Rows from block 3 of the image encoder, named by matrix and row number. Rows with one number belong to one neuron. Each number is 128 + 32 x the weight over its row's rms, rounded and kept within 0 to 255. All counts start at 0. Numbers have three digits each. After the name is the row's rms in percent of the matrix's.
# fc1: MLP up (encoder.blocks.3.mlp.fc1.weight, 1536x384), inputs 0-76
# fc2: MLP down (encoder.blocks.3.mlp.fc2.weight, 384x1536, transposed), outputs 0-76
fc1.1167 092:119140115143128095108063188088163171133095118090142138145113113107143156097143156145067140160065098116127125111109142060170110137148077174103068144140102147090103062100168095151114142130130092136121196106136131130128156200173153162
fc2.1167 072:138136140115122111169122145167079133134107094099168121091106158109142098190129099095190186138170163098173131121150099098065119143043187077105133141152122052182070140095086150142104113162121186111120165084065141174131074103126068117
fc1.1168 119:142158140132164148094167155140216158151123163140121156126106135116077112138086129166114090089153142096115124137100219133134193114117098106071163085131134187113153196162114113058146170128076155122151117160161143129110098131093140133
fc2.1168 115:092185103130106178107190087139170145164128139129146149152080152148024112129088127112131106130145115105144126103147155130092174128110138103077151112121101122144191197186098099131137114117129145093133091146156154121101120120152109080
fc1.1169 106:145157120172072163101123126148176104142175128187068193108127149154089127120091228168114146094077111110174130189156193154146152112151098169114130155138169123140144104088180144106189134166091119160123135150123103071114072122099189103
fc2.1169 102:098143146117121184111183128124144163121095154149157114161123139174101163135126125115099091117121112130084133114115162122119198098146106099080150086105107175091155156200127124099151157091109142105155093184155133123132151148116137146
fc1.1170 096:061143145122105073157105089100047099158073077152101106111111112134169094165155147129117096102075217142107205088127136082156152119143159104133146160133116153130148108098174126171140130152127096162131132053168124160180111142175127123
fc2.1170 091:161103106098095125143132134153136114177152115186091115095090124081082132135160170126175222132136153091105067150189187145086139144055144142147139101120198125090126114153146181136174093092077191120065090139170138127118091097093156101
fc1.1171 099:129151098163193162126123090128122048091125085129096115165148163127168110115133098130096119142144097111130084118104069122144110166130144112152117146126142128182136122166129108163082118184190099159099115069082152132086159124119131108
fc2.1171 088:119102157119100088154095100122089145136127077049124152108162119117107111126101112156106148140144144160172148119153097135093113204143156100132111137147148046173109125116095144152080059178156129166122167032106125135122096118127047150
fc1.1172 087:166107116158080047141099085084163131139091065133087129127185116075120151108179181119140160130086121171152135132079145120117096118139138198157073132187162097115074111130156150135134142162147121109163142077100084091175097125141134174
fc2.1172 075:162162090152137159100150134109143104110151165166142135177087169144100098142065101170103086068161125098098122117089126143155176139153100124107152094075115137128137130143106076074172132118154140115150125128131177100093068133101170143
fc1.1173 083:163175166155072115122091109101154137138138064097158097097184141127122178081137175114114099179133155133116121140074108091180099114153131117076083128149168158093076150057090137150080160172178092137080144100121063083149164158187158120
fc2.1173 062:141180105149131163123106134116160146104127156113150174124132184172100097139103150123133069108124100116097149082095127131138152151095126113084144068094118165124121155165148094076118139091162137139163136125082096140096094113078099120
fc1.1174 099:125115159150102115138125134101175130167110150203085176114131157154066136132087172129158124139142131135112083139170194187145197105133111138145130104120180181143133115169143120109200102165081178141160169136153154084134097111118126103
fc2.1174 104:103205131111085201101164129145170148150149119149122126153129131124063112134112132114108126118130130080108132163125154130118183121122109117079127109128121122132181169152121095129131087089095154071150118125153149118136118106125133109
fc1.1175 094:132179196130083057165095129081110117123101141106148107142162101140116129137138093135089072157102150162131179153077143075123140181141109140094144114081133134072123112119141084160075099129107124209121185129097136101141150120166138172
fc2.1175 092:144171086182154181121181120126160098167170142118147151142116147133089096124105105110135149122166119050152072119137166168113180163117146078121142120119100123148165159172107132096152127138167164079175107163162174135069080099112161098
fc1.1176 095:103117129132151106182091154171068102126102124081101081166062136088162120140093037144147137101123122161196105076107087160145094110141143138154117150099165131166143111097108146135047138166156102172111132090148130177104164108096077127
fc2.1176 102:184102171066082112144114166121133144170133079130046114100116114106094130171139177132192164171107133123145066192151131125095089162075133135156108133162175100123072117105101131160140057126111170150104194101077104100109083094170140174
fc1.1177 091:170100099108144086116129124128185206186115124170175162078167171110122166087082178135162124166134104088165067190156128168129142127157085157126075037116136178095150088086091145138165126131165158143099162151145118125167115108112105155
fc2.1177 083:163149123184117185137197091101143139118129137130188112135083182114088094145135110132120170099168134116122115106118167149104164149119130132123156112150132151129161169190094159114164151154138119056132138172179164129124119142090168121
fc1.1178 105:162163168165124123156067082120109160110113183059168111091144148101119122166114100186147114146141159134184194121104126074104121114144117121089066132127159115106138101120139139125141121117108123150094137092079150128103179114191102105
fc2.1178 102:129143086152154169125186118158160150132132182097166118132088171162070148160101132121167129098140099079158104081124179130114176155097126048083151082125112115116163172166114077092145101126161134102150089149146139122108127140132098085
fc1.1179 104:135139098128128128126168125164112116143107135090160114151123158111136067155135052138175167161227065118128148076120110120121089127092133127102105147142095152118089138165134143099121123094195165068146137163115182169039132121101119134
fc2.1179 101:181146164093070127093141161123153089136142098077129145127137183098104097143116106168147150107149135126191120120115130123109099170096150129127058111144130072146092110119054110141106075189178135137113189102055117148090093117089125141
fc1.1180 078:169079146136109112106162102069105145153131141142156105135178082127149120118100194093104152127125120141159106113138138120126162089139071110142095131169136151137153114100189171123103166136157084152172159194090092079153109137184164097
fc2.1180 064:063077149107147092172089103141129144112113149125170117093127096168190212147119151148149111138128121129147183091117064148113119095097137086166107181114150106116140064142137115174127077143074125129100086127160112134114194090095127135
fc1.1181 107:147146097143136187093156072140165167143089177115145087117124090145091087132129098107162110109146112092106140134131191128076193099129094111076131084142146143104151132161133100097162131075071108072127159179115130143134130124144110122
fc2.1181 125:111183134133084187107172112138146145144152151138135132148092166117019105157116141137145120133148140096124128125141154165104151161116133092086171120107115117126162194170099126114160107128109137056171100173141145113116123094118137078
fc1.1182 086:154107110134172062115131086129136113134166105176094086101119133124196190089149125100089087196139090130050144119090103073180062146191076198126140118132098173136130123149177098137086189116121104152135127166162120127175144168157107178
fc2.1182 068:112133098107107110183160097142098104083071155062178146114121146106136128124104093143140111113134177143152186116129079152131116167139151096103159144158076099152086193110112093190079057120153143132097120088082128163113115104129059146
fc1.1183 098:141151146120082095113107162101095147137098104101113155073152152148104174073113118135151095137147188175144154151080088135146143147169090183069050169102163181137089081137143093152079141095166081205098168084069091099173136122174102148
fc2.1183 099:133174102119126184118147114158167136105133156103141118190072158172068089151073132149137119075137103109142091107142189167133196126107139090075181100145104136138156208159112097104146137115135129074193109156167139107062114128120129106
fc1.1184 083:149069127171184088129114173062091159134112129140093142082176107134186179075109137183131134166102059172119141120134063089126123114193100148154096109167109134103107112077118185150092121097165093158113133097097082123144183178130154124
fc2.1184 056:133075113102130075158074113076136138071098131136165097081174124171219201109157146099092114187116143158144168094096094096117107116144122179160145194140086127130115104128148101141131112186084095117110103103150118140171138107157131171
fc1.1185 109:106159131137174184136127115113168166170107125122112134177084146119081141165098180167143138101153096101134116145139220118165205075137089119123153105130167180087132154186144100056190142091128159090130121214150122142147127119104112116
fc2.1185 114:114160121141077182118176088148134116152140137145129143136091134137046123150100131129146110149134111104119144113143157170106159129098138096079137096139102137106186189163128120134161095110120150063147104168157155128128099094139127083
fc1.1186 111:081124146099128155173123106153066086132080104126114106143114139137141103168108109113101137145166182160122168096157065154115125171132147135124141208114121113158186141124112123183035086158129101139106069065136133127125126151113061090
fc2.1186 117:192109193065055082169090157119117137163109075126101132081144126071140136144116167114146148135098144122156117172137100139104078184110158124139071128184162070129087089099093139148129066156135182174082183069100089132125092119159126152
fc1.1187 102:105096128139196114147125090135163113115134147115106166111135117078137146143097098136142113118153116108162139069158091109153077128115161132103146163111157104140131130117099161152111103154174158165141106128084085163105140155102104150
fc2.1187 095:107130154071091138181150104153112130144081092051109118089134149124087116145131146159151141120144165155216146163169116109123120181099144097113118134178117068168106143128098123190075080147146175159123160064069125142133106088165060151
fc1.1188 118:170117090130143160161111133168126143163116182109169099138090129133137110143103113147171177109198101079139095093127108093106130148087159076132118116148151112131172107137058095083158116103146162053137125105136170124083108159096132109
fc2.1188 123:181135155113083121124158122149135136131146088115123114122085157079083078170118115143181183134142111053169126180149173159059141197067158128110124130155132089136106162146056136135133062153148143104119134128129138143080064066123138134
fc1.1189 103:170141107102187159108101112163177136184128134096152130159066125159075074168139105151159160074140103089124134130128168138106190131135144080092110117138116160096158115182098088075174161080079170083148145157170129126154101107080139107
fc2.1189 123:126183118122099204129172116165149132172126140142142141139104146118019116140093133115131115130153118073129124120135174166096151146116126099072167102128118116126158197155114094107142118134109146079148101143144133110108118115103114094
fc1.1190 095:179091081139123185171141158118148104124115092132163117165138172112144123143093089108172182190129069104146083105169096133120112177101150099139121119167110087138094095179125129110106156106158141122097109148126155163119113128155178131
fc2.1190 087:221171193109113104121150174099166125100123095112159172141113162127115096127118117157168127129141131118148117124090105168115108181081167133122056088158096110155079088106063097123138085160174148138158155139059073126119059121087146183
fc1.1191 113:103155101127181172152135085104145113090149111062192097166140140062146102140145064117166160135165093125179125055119077130111106137135187123146117183155103094171153179168098091124058135147139117129109131093080158158065122126154092102
fc2.1191 107:158149171099102104133151126128111118159111099062116120109138149093098123160124123165144129147154118093210138180140098162087077168094152111106087125161125099159074125097073126148102042181173156164120184080087123134115067114129089177
fc1.1192 090:167139135097053095085190197092182156097171074156099110157180143130139136110142087127173125142106148139086103139104130157096119141091178171135120148134128141094059132108125154132141085138169136093131130128132079134101097115128176149
fc2.1192 080:182176139140113131097169126100148089136153165136103176177069170145116075123088122184103094084169074104131080135100148157145128117124131112067110073122099095124082134129102092082131144112145159090177161114102125108116055110078131160
fc1.1193 105:161170186157106069119124181135135139124100094078108154076132128102099104160123117137141107092181121141122171130100146139134062134155096205124092134141091160126088089070139096114107140122100084147141189125078092093211143180162117157
fc2.1193 118:126188081151134189099175123176184114159152160116135127175082156125089094152096121111153124065178110098156114125154159155097184125096131074093170087146116107128173187179102087104155109133125141092155100157135163129101093111107140078
fc1.1194 094:087142165091139078146082152154101091131089124075146086116060106125127084108132121164136108152091192107142201132138083154150061108118161108130199155131075161165159156106111089205079119116116116176143076070149154105127147082158124083
fc2.1194 099:201111192064044087130125158109101132169112082147077117135119112080121122159149193110160160141087131082149100187139127136082092132060178164167092120146171117094128117114145167130137089124091171137119157121127138109125101119176205116
fc1.1195 127:162143113105119169147123081173117115137116179094179082138112156109121101138098093155168174104178113108127127128122073128067118165059155104111132157123130055182179167131057148143094060115147160110140129095107132134094104136104068079
fc2.1195 124:161121169093089123144160144149140120136146101136098129112107150078063100157134159130206189153164112068155121187157146157055110173058159138111126117149142089126080151104056122154117070166155155102103150123099131150072059070131134117
fc1.1196 095:158099095153192110150111104089120158124091166094187087110141070129147180166148176123136165109122113147119116059126125068148090103101114103189067119198131121109127096142104123073161189110147152144128125164151183096140176133114177096
fc2.1196 087:124184115183193167107149110110142140110139178112204134153071149175084120148096080161102129055163096087162118075101163143120157126132081092064143107145076137157158187144146064102161170114145098092178133128092147091079126137105126110
fc1.1197 083:179142109107123102115134148069125121073161075102103161114201116157093169093161122156092083139077115132086122136107138116119128135130106183129055097100152167098090151141133176091084119179177143181085135086149115100149124195129121111
fc2.1197 064:112104158106113098141103100189098099131055124077190078116150136160172172151137118114150143142136145151158190075168071059119113117077111097123124150164113136121143095099070133153085136137063116141095127119115092179149140098123104108
fc1.1198 094:132127138155242103104133131086111116098160166122193107119125137100195088181077080157093098137153111143081154119117067093127121140152146088089110127137139106133167150145110091126091133088098096095145120095073112153112208178098072170
fc2.1198 075:096075114143131122132135098176156146158104164092165103144155110121167165116139142138188105130132135104165123071175138098087088166114146086123100158167152111152151142150131106183090074131163158150099112081131161150182145182213093082
fc1.1199 093:105076185156135122177129175125136190148103135165108097132204121170159153122169150104142121179084108138125146177164136090166084168091111199115093098142190113151076100145096112111129116153143132153122178108083101110160097118186157158
fc2.1199 081:153199056143148150101153132119177159150181216110176159144109116121082090134095093111143103071148117098124100087142193158108174125113081071095131093104081159113169166182120113100191147111100117088174105161157116103059105146047122118
fc1.1200 100:186139127094111147116173089134222112150129117089190116170124124142096138193111151142183142132111070095133144145148192117132183121105113147140148061094129202120094095174123142101148094118130109126137133165141159156123122091110145105
fc2.1200 121:132179114111090193117178128151163136161146127138113140144096124112012111152117122113126115127162131076128106122146161144111150154090136089100172114136103117116161220174108098112156123139130149081150112146153136111113121117134130111
fc1.1201 117:092157122155176116153135106124099111149122171080136092141076158126105100120101091123126128121167103090157163067117055144076125147134141089141135141151130080155132129131104094124063103150101118124099098069100117173093114145087117126
fc2.1201 119:161125194072083129126117150139098135141120071118090141128129159080100125155111166148161149148126165124162150164158113124077086173089155142129100151165172073151074130089061135164098069168174174159107170064069129141125096106142106146
fc1.1202 098:166107123107157143145122098114176194137113153048172087135140077128153140169162068077146119084177073152073108111122092062118117107158140129123101129112108197132072158132159139111080127073075059119184154088116117106107234177087123126
fc2.1202 092:139130094126158193108159077152149103170171143109147120155092155121081089151125156146161150130163104057133109105154185148091145162103164059129159100131105129149163190163106140118123123144167133087138100132149179130087080101124103079
fc1.1203 098:080143168089087093113067108153073094129092106134141137114091151120103151088154082154139106095133172097169148114129120109138082144101167079138148159136110136129172161095144102189082081196141105178139072073156127151126089134135104125
fc2.1203 107:162110182057057114154117169144097158173112065127080125103140111139145171166160200100182180138103132124147114183165114101099105160089174154155072130158183093113086104126112157165120090104103149160100190078088094124154105130157161182
fc1.1204 094:126174147143092135113189123129160114118132114179128116133194194147110117111136216152127128147113141156173083230141163173146116185112132171132130084144150111078128125126108124157169156155112128188088132160143099117155077068085172162
fc2.1204 085:153164091177137173106160127106164138136156156145136121149108166139099081140129122112124109115137108091116137134121193157103175106141128090091142100125107131121172167179111120089159144093158137059170100168126159148085083134083156116
fc1.1205 094:133153127153113102113100119132071109151068153075093138117153095135150112093116101181089103158058152174087139123162087098142105104091087112136069124098158159165108085139168097171097105105146125167100118089097107114202167134163130141
fc2.1205 094:165099124111105133148138118167132152165164109187104105111106123069078102182126171140177178148141143079113097158147192170067177163075154091120141130171171125105139127169108155134171072123109189100078120142139167139108075088117161093
fc1.1206 111:076125123141139117139095096172053065118127158085132126129121130141159134124130057160133102123154183158171159075125064171123077168128140098169143173130080129147149120106076116183037073165132147128129112070138112162096131103130083137
fc2.1206 116:165101183045065084160112141127105105147121052116093124111126121105135150159145154104189196164097119116151117203140110154089077169079152155134089152142153067136061112100101149164107079141156149167102176090089112133107091113162150174
fc1.1207 102:145088098119199125085114093125158106170095107103188134163127071093141133148178150149127128092091051120101116072159122116112115123120090157154127116193079212081156127142120121085167173111109140133114147191114128136149186105153182074
fc2.1207 120:144182114126112177106186109154152146161157165124134122155106150125060095150100146108129135125145110093106111123165166138088159139091136095078163091118129106129191203163114107109187113102112144064167077136158159128108097105092132094
fc1.1208 106:103093091131186130157098104152119067109128143121129136135112123067129104136099054121162122111133119121153127114147058136095125111161129131132150159141126114169168196136106164153031107161175114095099115069096098145081104100107122124
fc2.1208 109:176117205095073116118132145146121133137145063080077138125121169100110120157106160113163176128136169136166107154127144117091104176064150126131067141162152041147088112100089130158099058168140147165098181091102122136145113114132091151
fc1.1209 123:191172097094084148136175145137190162126162163104136139130108149150082084146095135161168124137185129109150145128160199178088199141083133118074116072111121133148128144173090122079148092124133142056168130196105119136114078099108118117
fc2.1209 125:102192122111091156101173109121173112150130116131114135146090171097036109144087144124144140110160102077126129122146143155118131147112147100089168103113104144108160228155124089122127098142138141072146104161129128147101099120114144099
fc1.1210 089:120117155133077050150092110110117136120123088152109110154133101136186126135145127124094147101112178153088140135098138131098083079099114147111142100085137119111166116107120144102142078110143135156153133115117139180153173120164161094
fc2.1210 093:186121118146124119163167127158107129158129124177080083116094106072092088177148148140207223149140116045108108141143148155077140129063165105162138104135176100096125155179114184135152058092124182120068109156145140142079106107132148102
fc1.1211 090:200103184145151059162130171107107178144093121103083126126233129162178138154147111157133135182151093168095131115122131096108121177159147183152052129114156160082144096087136150144116124146174143145091204085085093123133125116169171111
fc2.1211 080:114174100160178188124188150123147101113169159142195117160080165150070105122088105119129088093140097102088130092103172169135205077157132104094130133096093129108164168192153124097180159076143129100168122189128167145104102131105148089
fc1.1212 091:110092105085121050128124122095073081122133126071156083080133090128148134107184100099130156173119158132093167148130107071158106150127138136169131178124138157159094118086157158174043144145144136200098142040162119128165118159135088119
fc2.1212 080:127128123151151149159159148132164153154085139180142136161138111140155129135134152137131092109079144102072089117090129126123181051128101135154150097133170206079161103138209163063200205065107135167141139163164119071117162136114160113
fc1.1213 096:126094141071074070142115161130117159156091058091097123135136091147135151142143115136079114136133151136071143122125068111125126134086113161142123105149105135099124067119102112124090101118141163162100134099118095163167125156211138144
fc2.1213 090:141130105132088142144127128160133146158166118152105108120115140069068093155133144104195179125111145033133055183160170137083155125086153105152169114121150112099157150177097165129172079117123171097066092152135136117082080085109143105
fc1.1214 103:060085137074081044103106166102079062135145070129110113113113132143149119115120084111129152159124162122111227121134105136128075127144132162152134105096125152145139061138169155200115092176144118164083153095166110162177097142127089142
fc2.1214 096:196088143129090116138129130152106158203118115156058100153119127114128151161144157079170192116090131106080058140164179099111158092083137112149114104175152149100125070147124151080196129097094164141134142123182154131155115130102176104
fc1.1215 089:102132160136082113162093126059145124070142107094090147092160105087134178086160104110137117182118143177125142137095106086131090137121162151119067183139087134117078097086142089129105105124114089194162143091124087163164133118201129143
fc2.1215 084:144145128143122172130177121177179123099129186125166194171077192146113118152067143105131081053140086121128089083120123131141166128097102068095138099103111172105157133193103053100181165098134113121189144187108148101119104104084165140
fc1.1216 101:185102129088113154169170119130185160132128110169140170156124112155097147133096203128114131103113141099165119145184178176125153134117146107085106068109177149152088074105143162107153138127125195094088185156154136075142088116101110095
fc2.1216 104:132179124146087166105201128141153115144154124133129135136089138110032108133126115105116144143147115111096108121123155159102171145111111102092170105126124143126130189179130103109160127125128128063152094170139121128119114101112170107
fc1.1217 109:170158109174117150134118139145154157141142117110200109123131153128108073185123062100182154100179076104147145093093119098100072139118133135100140165156094122139104164160079126152073155076135143065123126153106132154092164108125150145
fc2.1217 112:143163190086072117110155133125128087139116102079139132121115137107082132159094107124185141139155113122200125173150104137087077180107157116111117123158131089156089135102060092148103086197164142148138168088079120142111065099133114132
fc1.1218 107:151184113081123188123141125148202148108102157133108153129085145132108092132111157148149092122119141079127161164108198131149216143104116100050187092125119135112129137139166081098156149097128188063110121204119168089087129104113114116
fc2.1218 110:118181114134104169108188092159164109154147147118121124165103146144053098132102114128134119113146119118145135118143163137122162153098127100085160119115116132117165220170117095124148130139125158083162086149165145131120129127118121105
fc1.1219 100:137153195070124059120130146097140115150107120106125125116147110172155191153156112118146144132119121184100174150144150116131096142122092167142130129109080148149070087063161063135126116110138127157170226142059092113176168128163103160
fc2.1219 113:146177104165141147082167139117171107149179143135123144170064157103074087127089106128129171086165105078128105127131159174093177146127122076093172080088109146127145175177102110098140145120152137077159107160149174115111082122111176086
fc1.1220 109:138120111097092190071138170095171106119163127181106116134142145161076127136107163146109125114132157106134079141121228145111203086112134136097141108096131135127109164167171116114163147095074183135150138190155117107110099093138164146
fc2.1220 117:128190149112080166129200119164146144162120110144136144160098157130046122149110138104139109147141129095129127152151173157114166123113139103087170100120111147109164208155117106108150096131109141091140090142147149122131121102118139115
fc1.1221 087:080152145169140176162144161151116061096141165120100159113166135139121067098159110169154177099097172121130117156160084122132139137139188145098115114132123076157113125107114122164104060133085144150103087072115123130150145106099106160
fc2.1221 073:089124160120122127162117102165080128129127131085167122090118101146151177129128142122155090135137181140180143108151090079123099195093168110131125168126133105152130159103079093133139129113073183172128083074125130171142141091176032109
fc1.1222 079:136151119114130120132175163125146160069134106148105157167142089169182127136150159140091121129126165085094050098089118110119085117095107106160131132129160121143112086156102114177112148160152157115121166103144084124096166096137190151
fc2.1222 060:108136111138092115145053134154095103121064103123107111162167157163200146105129136142072149092069123165134128101137141117168144110153108103174105189086158108150172141122126155109137124152098143179140064090191151181136120145093142123
fc1.1223 120:140171141142127144085159112159198169132111159128154135113072108157089101132121148140149117075144116111150145109121220140141195091099117142058153061107141188108152150137130090042175136075106165084149121166109141141123131143142123117
fc2.1223 124:115160123115087171119191126149172138158132115121150128148098133121013094164130147131160114129165146081121143122132170149104156163111125090078139095117124142113158212186129118129167109134108144061145083159176148127118092095112119104
fc1.1224 082:122086125181153114082122085075086092093116154131119157094138076139136167079173104170108150101079129129126079081134139066182106142138079095195073177119181123144165121101161141104153116127162131176112098105148136118171118122118106145
fc2.1224 058:101125215151092119176096137094132151060138141092144165157177129133191132074148085116094094156124186220136125168084098073136149140127120126154125097109135141176090056141089077137131147134095139172122112139167123146136153118157064139
fc1.1225 096:156099125175161176117094111176096151167118156080178081135157131118090122118111100184148119116178091083173085121116081074093162142081152091137078168186150119146148148156074144119098096158138123162131141129071128132155149148154080120
fc2.1225 100:174112130107119124130139130135151128145139116124111141119089157077065111163133146130170190117134135084188119183131148135058109208047139102141109122126156071130106164124081154118140064132163156121112166118121132125056054086112106122
fc1.1226 106:106178187125083074122138164140169141098106160034158164102125089116145128113126098139139108082180098175114170101099076095117093105150087174110129121083113115085104119090112099097078098064116123151152158099082139112160150115174086184
fc2.1226 100:116183100125146193105174108153165151147151168088151134136086172115095141154094158127156131116156132109201125094120160141112140188088152084074151104140081094128155196184085097123135126157174133113163101165147137134102116113130102105
fc1.1227 090:080118106137146095196104091190083038130133121117160096088095094065130101158157094155123145125097160150187178120146066165128050124132134058166123198119108131160168120114076133175109096191087106167067072079154156185069108102145129148
fc2.1227 082:106111162116120082143068091138108166125066094061122107108150104157190129165162147159112115156135138152159116149148070096103119140096144114144071128147150126131124079110093151177115128131076146146127136108086111174173107143134067151
fc1.1228 101:099129104131107176073137100097190125107117100189071134158145148123086155092106213102123155104049124140115071196162181154102183100166125128132160107115158159145163136139156139080197122119151144111131146150155101089153077144135152142
fc2.1228 089:126209157122103145094176108138152166146145103146113161145109112149065138123143123100136094124138144109137098112129185131126178157132121116072134104091118146090151162190114106098180145083069142084178086172172135102171115143110140119
fc1.1229 083:123173174163148071132120107119113105104083149105129091118107120119130092099102075147095116159124128103163116144078081149154085126167143130120134138104115138151137143154136158209089146183082157188075110096140127128070080092133096166
fc2.1229 064:108076151109086084187101147131069183143057160095100148102154116174153145122149142136141111150114144142129133128113058095095083128133155151114066178114138117130136066130109114132126114141063150179149135098088101148183165100149075146
fc1.1230 102:149164153139157132097109113115154152118086155090158132163089107114156076145127035117160113118157105151124144114073121109112078132092109111088075111117138166128134170172086118107109122073120105120162129101084160166124156152085079133
fc2.1230 109:126132103105112161133165088158121114180146149091155111122125146108051100156115119140175115130176123097215144117179141164079142182095170071118127116142124068156151160159063111151124054148199160105107097119120151145094085110131073092
fc1.1231 117:209154118130115155132149108182113151116140142105222139114117122121156054169107093108166115114183129126164111136127127080108126145126169073125088113140106117126121151131134106107128121097140163045134122123117123134060134112116094114
fc2.1231 129:152144130150098146145181124146123090124154095076139115118088171087076090147123123150173154142181109079190123146144138180088132192111133110136151139148146095138099181119091116134102116173202138112104142129093126117083075104105113109
fc1.1232 105:092172115098130135143155155120161113114099113125138161120140110151078117120115180185119114087101153102137148169118159161156204077134060144073122126129181186091182168113150118107198132089067125123099122181170124097131151101158163141
fc2.1232 107:098165134115093187110189114150160122137118147126143144154086154149031126157116131116149102129138117106146139101149164151117155162100143110070169092124096125126194188189113103117141111107122157070143092158158155118140117117148122115
fc1.1233 106:158166171168140119148143136102144182128094119071131129128123135111117179149129147137137124107135120161112184143112143141107081126144105164091122156115108172101097093068165125158105147116103090124127190093128126149208135171180126175
fc2.1233 116:148190081118113168122162109172157111168172166132168128164080148140078110154103161108147138082145123097166083119153167154105164136110144085093157096145100128134129193173100112117170112132128164085169118146130143110078095099093123077
fc1.1234 079:164126121136115105120159168092095131122140113131126097151184147185186232141114182081108119111124096164129143116083168140128134124161138131092135121106129155128122099117122164110130198175183128191127162185129123122134191160114120142
fc2.1234 065:095091103139154051159075131181060154160074145094115148124111104166132085168159152144163122133121110122101161139117109139123147083128162119172150167118167073130059081093137177129093087146123144161080115070095127160144088115149081127
fc1.1235 111:099124102146144176097129110183117094147117130114210094173069127088083061128140080123157119152172097125114118086123089133071100144118166108118174147162097102104119149157106119115115151072132145062169095113122150184095144166123115132
fc2.1235 112:196128188098071104141153143154138117115131091072119137126143145091111122147118126128163125138155152101188124165132120134090082195087156105126114136171122095158093120089064118173107046188155154112138194102059117149136085107106078157
fc1.1236 102:136154113131077127098185173171202140161134167155112155126134133167101145123095134125125133120072171162146114184143211177121194089110080138141135054117134158088092096129136101105218124122063118109132137162124134092124138078122189095
fc2.1236 110:110159125124085187126168112150170115145144118168105143132087118126057113120116149091150135150122119083098114131155145150121180142127152099076164131112116139101191195161138115129153124119119150077154105153159139151109115093131163084
fc1.1237 097:121130153083066114149199127157197089159115139186132123122124138154055145108161226116178109108102118115088143207097184176121148159154155168106103063142113194129125119125147095114164147131126184120129138165108120112122083083123187145
fc2.1237 102:145179098133118196066162141105143130150149153113118160144109133118046122116120140150088133092118103089100105128133178163139143115137128139090154103109129117129165160169118107113166108137108128056139094143173147130115101138094159097
fc1.1238 113:064102127155177112169141120164077105093127140125113122132114122087110086109143089141116133120153137100151168101102057136114087136101141093114172196145117087155163169099139165207037084147104112130092102081124114166100119127119065138
fc2.1238 114:178118212088063124124122164142103145128099062099091138114138140116132139167140170151150165155112132114150128179129121132109094182084170152146101133180166055115084092077086145169118059168131140174100187061097116142148078101137099166
fc1.1239 106:179093157085114176119161126150206195149145155115176167115162158122083077137162157169189169130126121076078126175138189167103185142074159163115096036136171149064107115171104151079127144078100133087136115193099134102128112109089157115
fc2.1239 121:134160126129094190129185110147179108147159122127141122152107163130027107145111136114140134138155133107147128104138142173108144159125151093099123094113093112128165208167108104133151130144134146074160125147122148120087110123105105129
fc1.1240 112:048112129099106057149077133162054110153080115140080117135090104144134103105125100157091102129081171137157195111110083146095091129091162124103183109088104153110161120137118150199103093119097138195103145070124132138187122107184131143
fc2.1240 126:128091116098104124173121136158081135166124130175097092097119105104099141151178163122160211160106152078101117149153151123068172106073159137148110151148188118071149116158133191122149115110110186143077117117179162131126109102126145087
fc1.1241 089:154145111139135144127116130130142116115122133091100112089175165202111196109119148081093151149082105165123096134062160161161125109193101152108085141098132177135080161141179109126157172115166117181156144109142079125132100122106123192
fc2.1241 073:119195102129173183093171135080199114098135161119141135214135137110082118102064128174102087134125128109111145073088144170147150100164096165069164099083090144142160169142134111117135128108139129098136105159161129139088110112110150098
fc1.1242 089:082092107155118066132086116155095073102057113121100106126149107130140142140146112107138133112123144168147150092156100097137091098141152118118169210119098118174130137101131136171117139174146090124099111091157143162178161097144106115
fc2.1242 068:077141122067111103150094100112140196129064104147145152103118095173123145149160150067143112165100176104103122162128092090113166121135148149158091119110180148082115139162126153094146091078067143181109155125175093110171150090152136121
fc1.1243 082:126140122122067105129140123123150173148143106171171101116167132117151180083118191117172139184091121156165166222116149169107142142131166164097138157152119084143062133067117141151162151161186139165130190158128082078161085116118092094
fc2.1243 068:138180090164132184094178151110182128105164163137112186163083149156099093135114117151121102077140074109103143103076169167132152110117096087116110089082133159117120133161107093055153150096103100098195171181096175119131110105079185121
fc1.1244 093:159127126144044107095117121113181107104149082125075168158176164163093166062122132111118134115108131144157097193096165122124140114166111183106128094118094140172071115115194127157186171137103116142172182183139149068149151146157173128
fc2.1244 087:123156138152123181101188114135160106161152114149101123132085155118067124148107132107119109164135082121116142110114146150124142116136119120089141113112103145110147172162133097106127097114146116079174064168154148102088121097102176123
fc1.1245 100:064149150146141059147062140138046071135111085161070116132115141110157151105158128147119093169142176145099200157165150133143071085138158094119172132121085149138128110093117142159058094155083094168128086085172118169147129101145105154
fc2.1245 103:200132192095066102132108176133129161146130104149082124102109134118147124165138168120173156141104153096151056165124143092097109110062147120128065105145153107089115093105116126112154090082111160140096158118121107108145084126140194159
fc1.1246 096:160134106200076197130145093165160130120160161113188121155099145122087117144144079122163176164190076072165100089106135139094144132132188067129112176149100074148099126210127137140126140114149137084144094174150146125090119126098151112
fc2.1246 097:182129187103089137131117162144136114121102102097145150142130166108073115173114129141204137118142127117194142135096143162113085171111144126098107091166137080141048111093070107168131100161164145143119179075056114097115066095119139188
fc1.1247 099:159136166090091082128105145091111166157136098116136128068190141173146174137173159082093140169125155145135134175132152112169089166160122174157066115140132138089096073106158159093157138172141159137141208089098148122178152141119126139
fc2.1247 098:172154085140129182106168119121155133151164155121146113182068148108084117132112120125155142099133103077087097106153167143119202110114144075080182093130124134088161171194134115079190127102126134103153102150148165104088089093099145090
fc1.1248 088:117150132184125057149086160080121123087115084098111161089098098167143111074087140183106106140115162119113118089102147082121105123110066147148079110095099185150164108075188092117154157146101112190108141099086110136182158156163125163
fc2.1248 071:088139123110170132175144077194112144149066149083168094117111156189098187193132132119186123069157137103131167080139141111090178127118164071082139109157146127135174152154106136123173085122104161152122076124146133150124137069116094117
fc1.1249 091:073177105110094114146085099131144134084126146145101164133189152097154120128105128136134100117108192179097132090099102147138146124169131143093050107134133147106162123111155082117093080169147083197167105100088132118157125144133083191
fc2.1249 067:092179158135132162156123161119136178069118198090156129119129125169089158170084144137124076087189087165148128138093120135126172143159094102070183125123061089127159158135124067101144132088127115106179156097056109140109118126129093145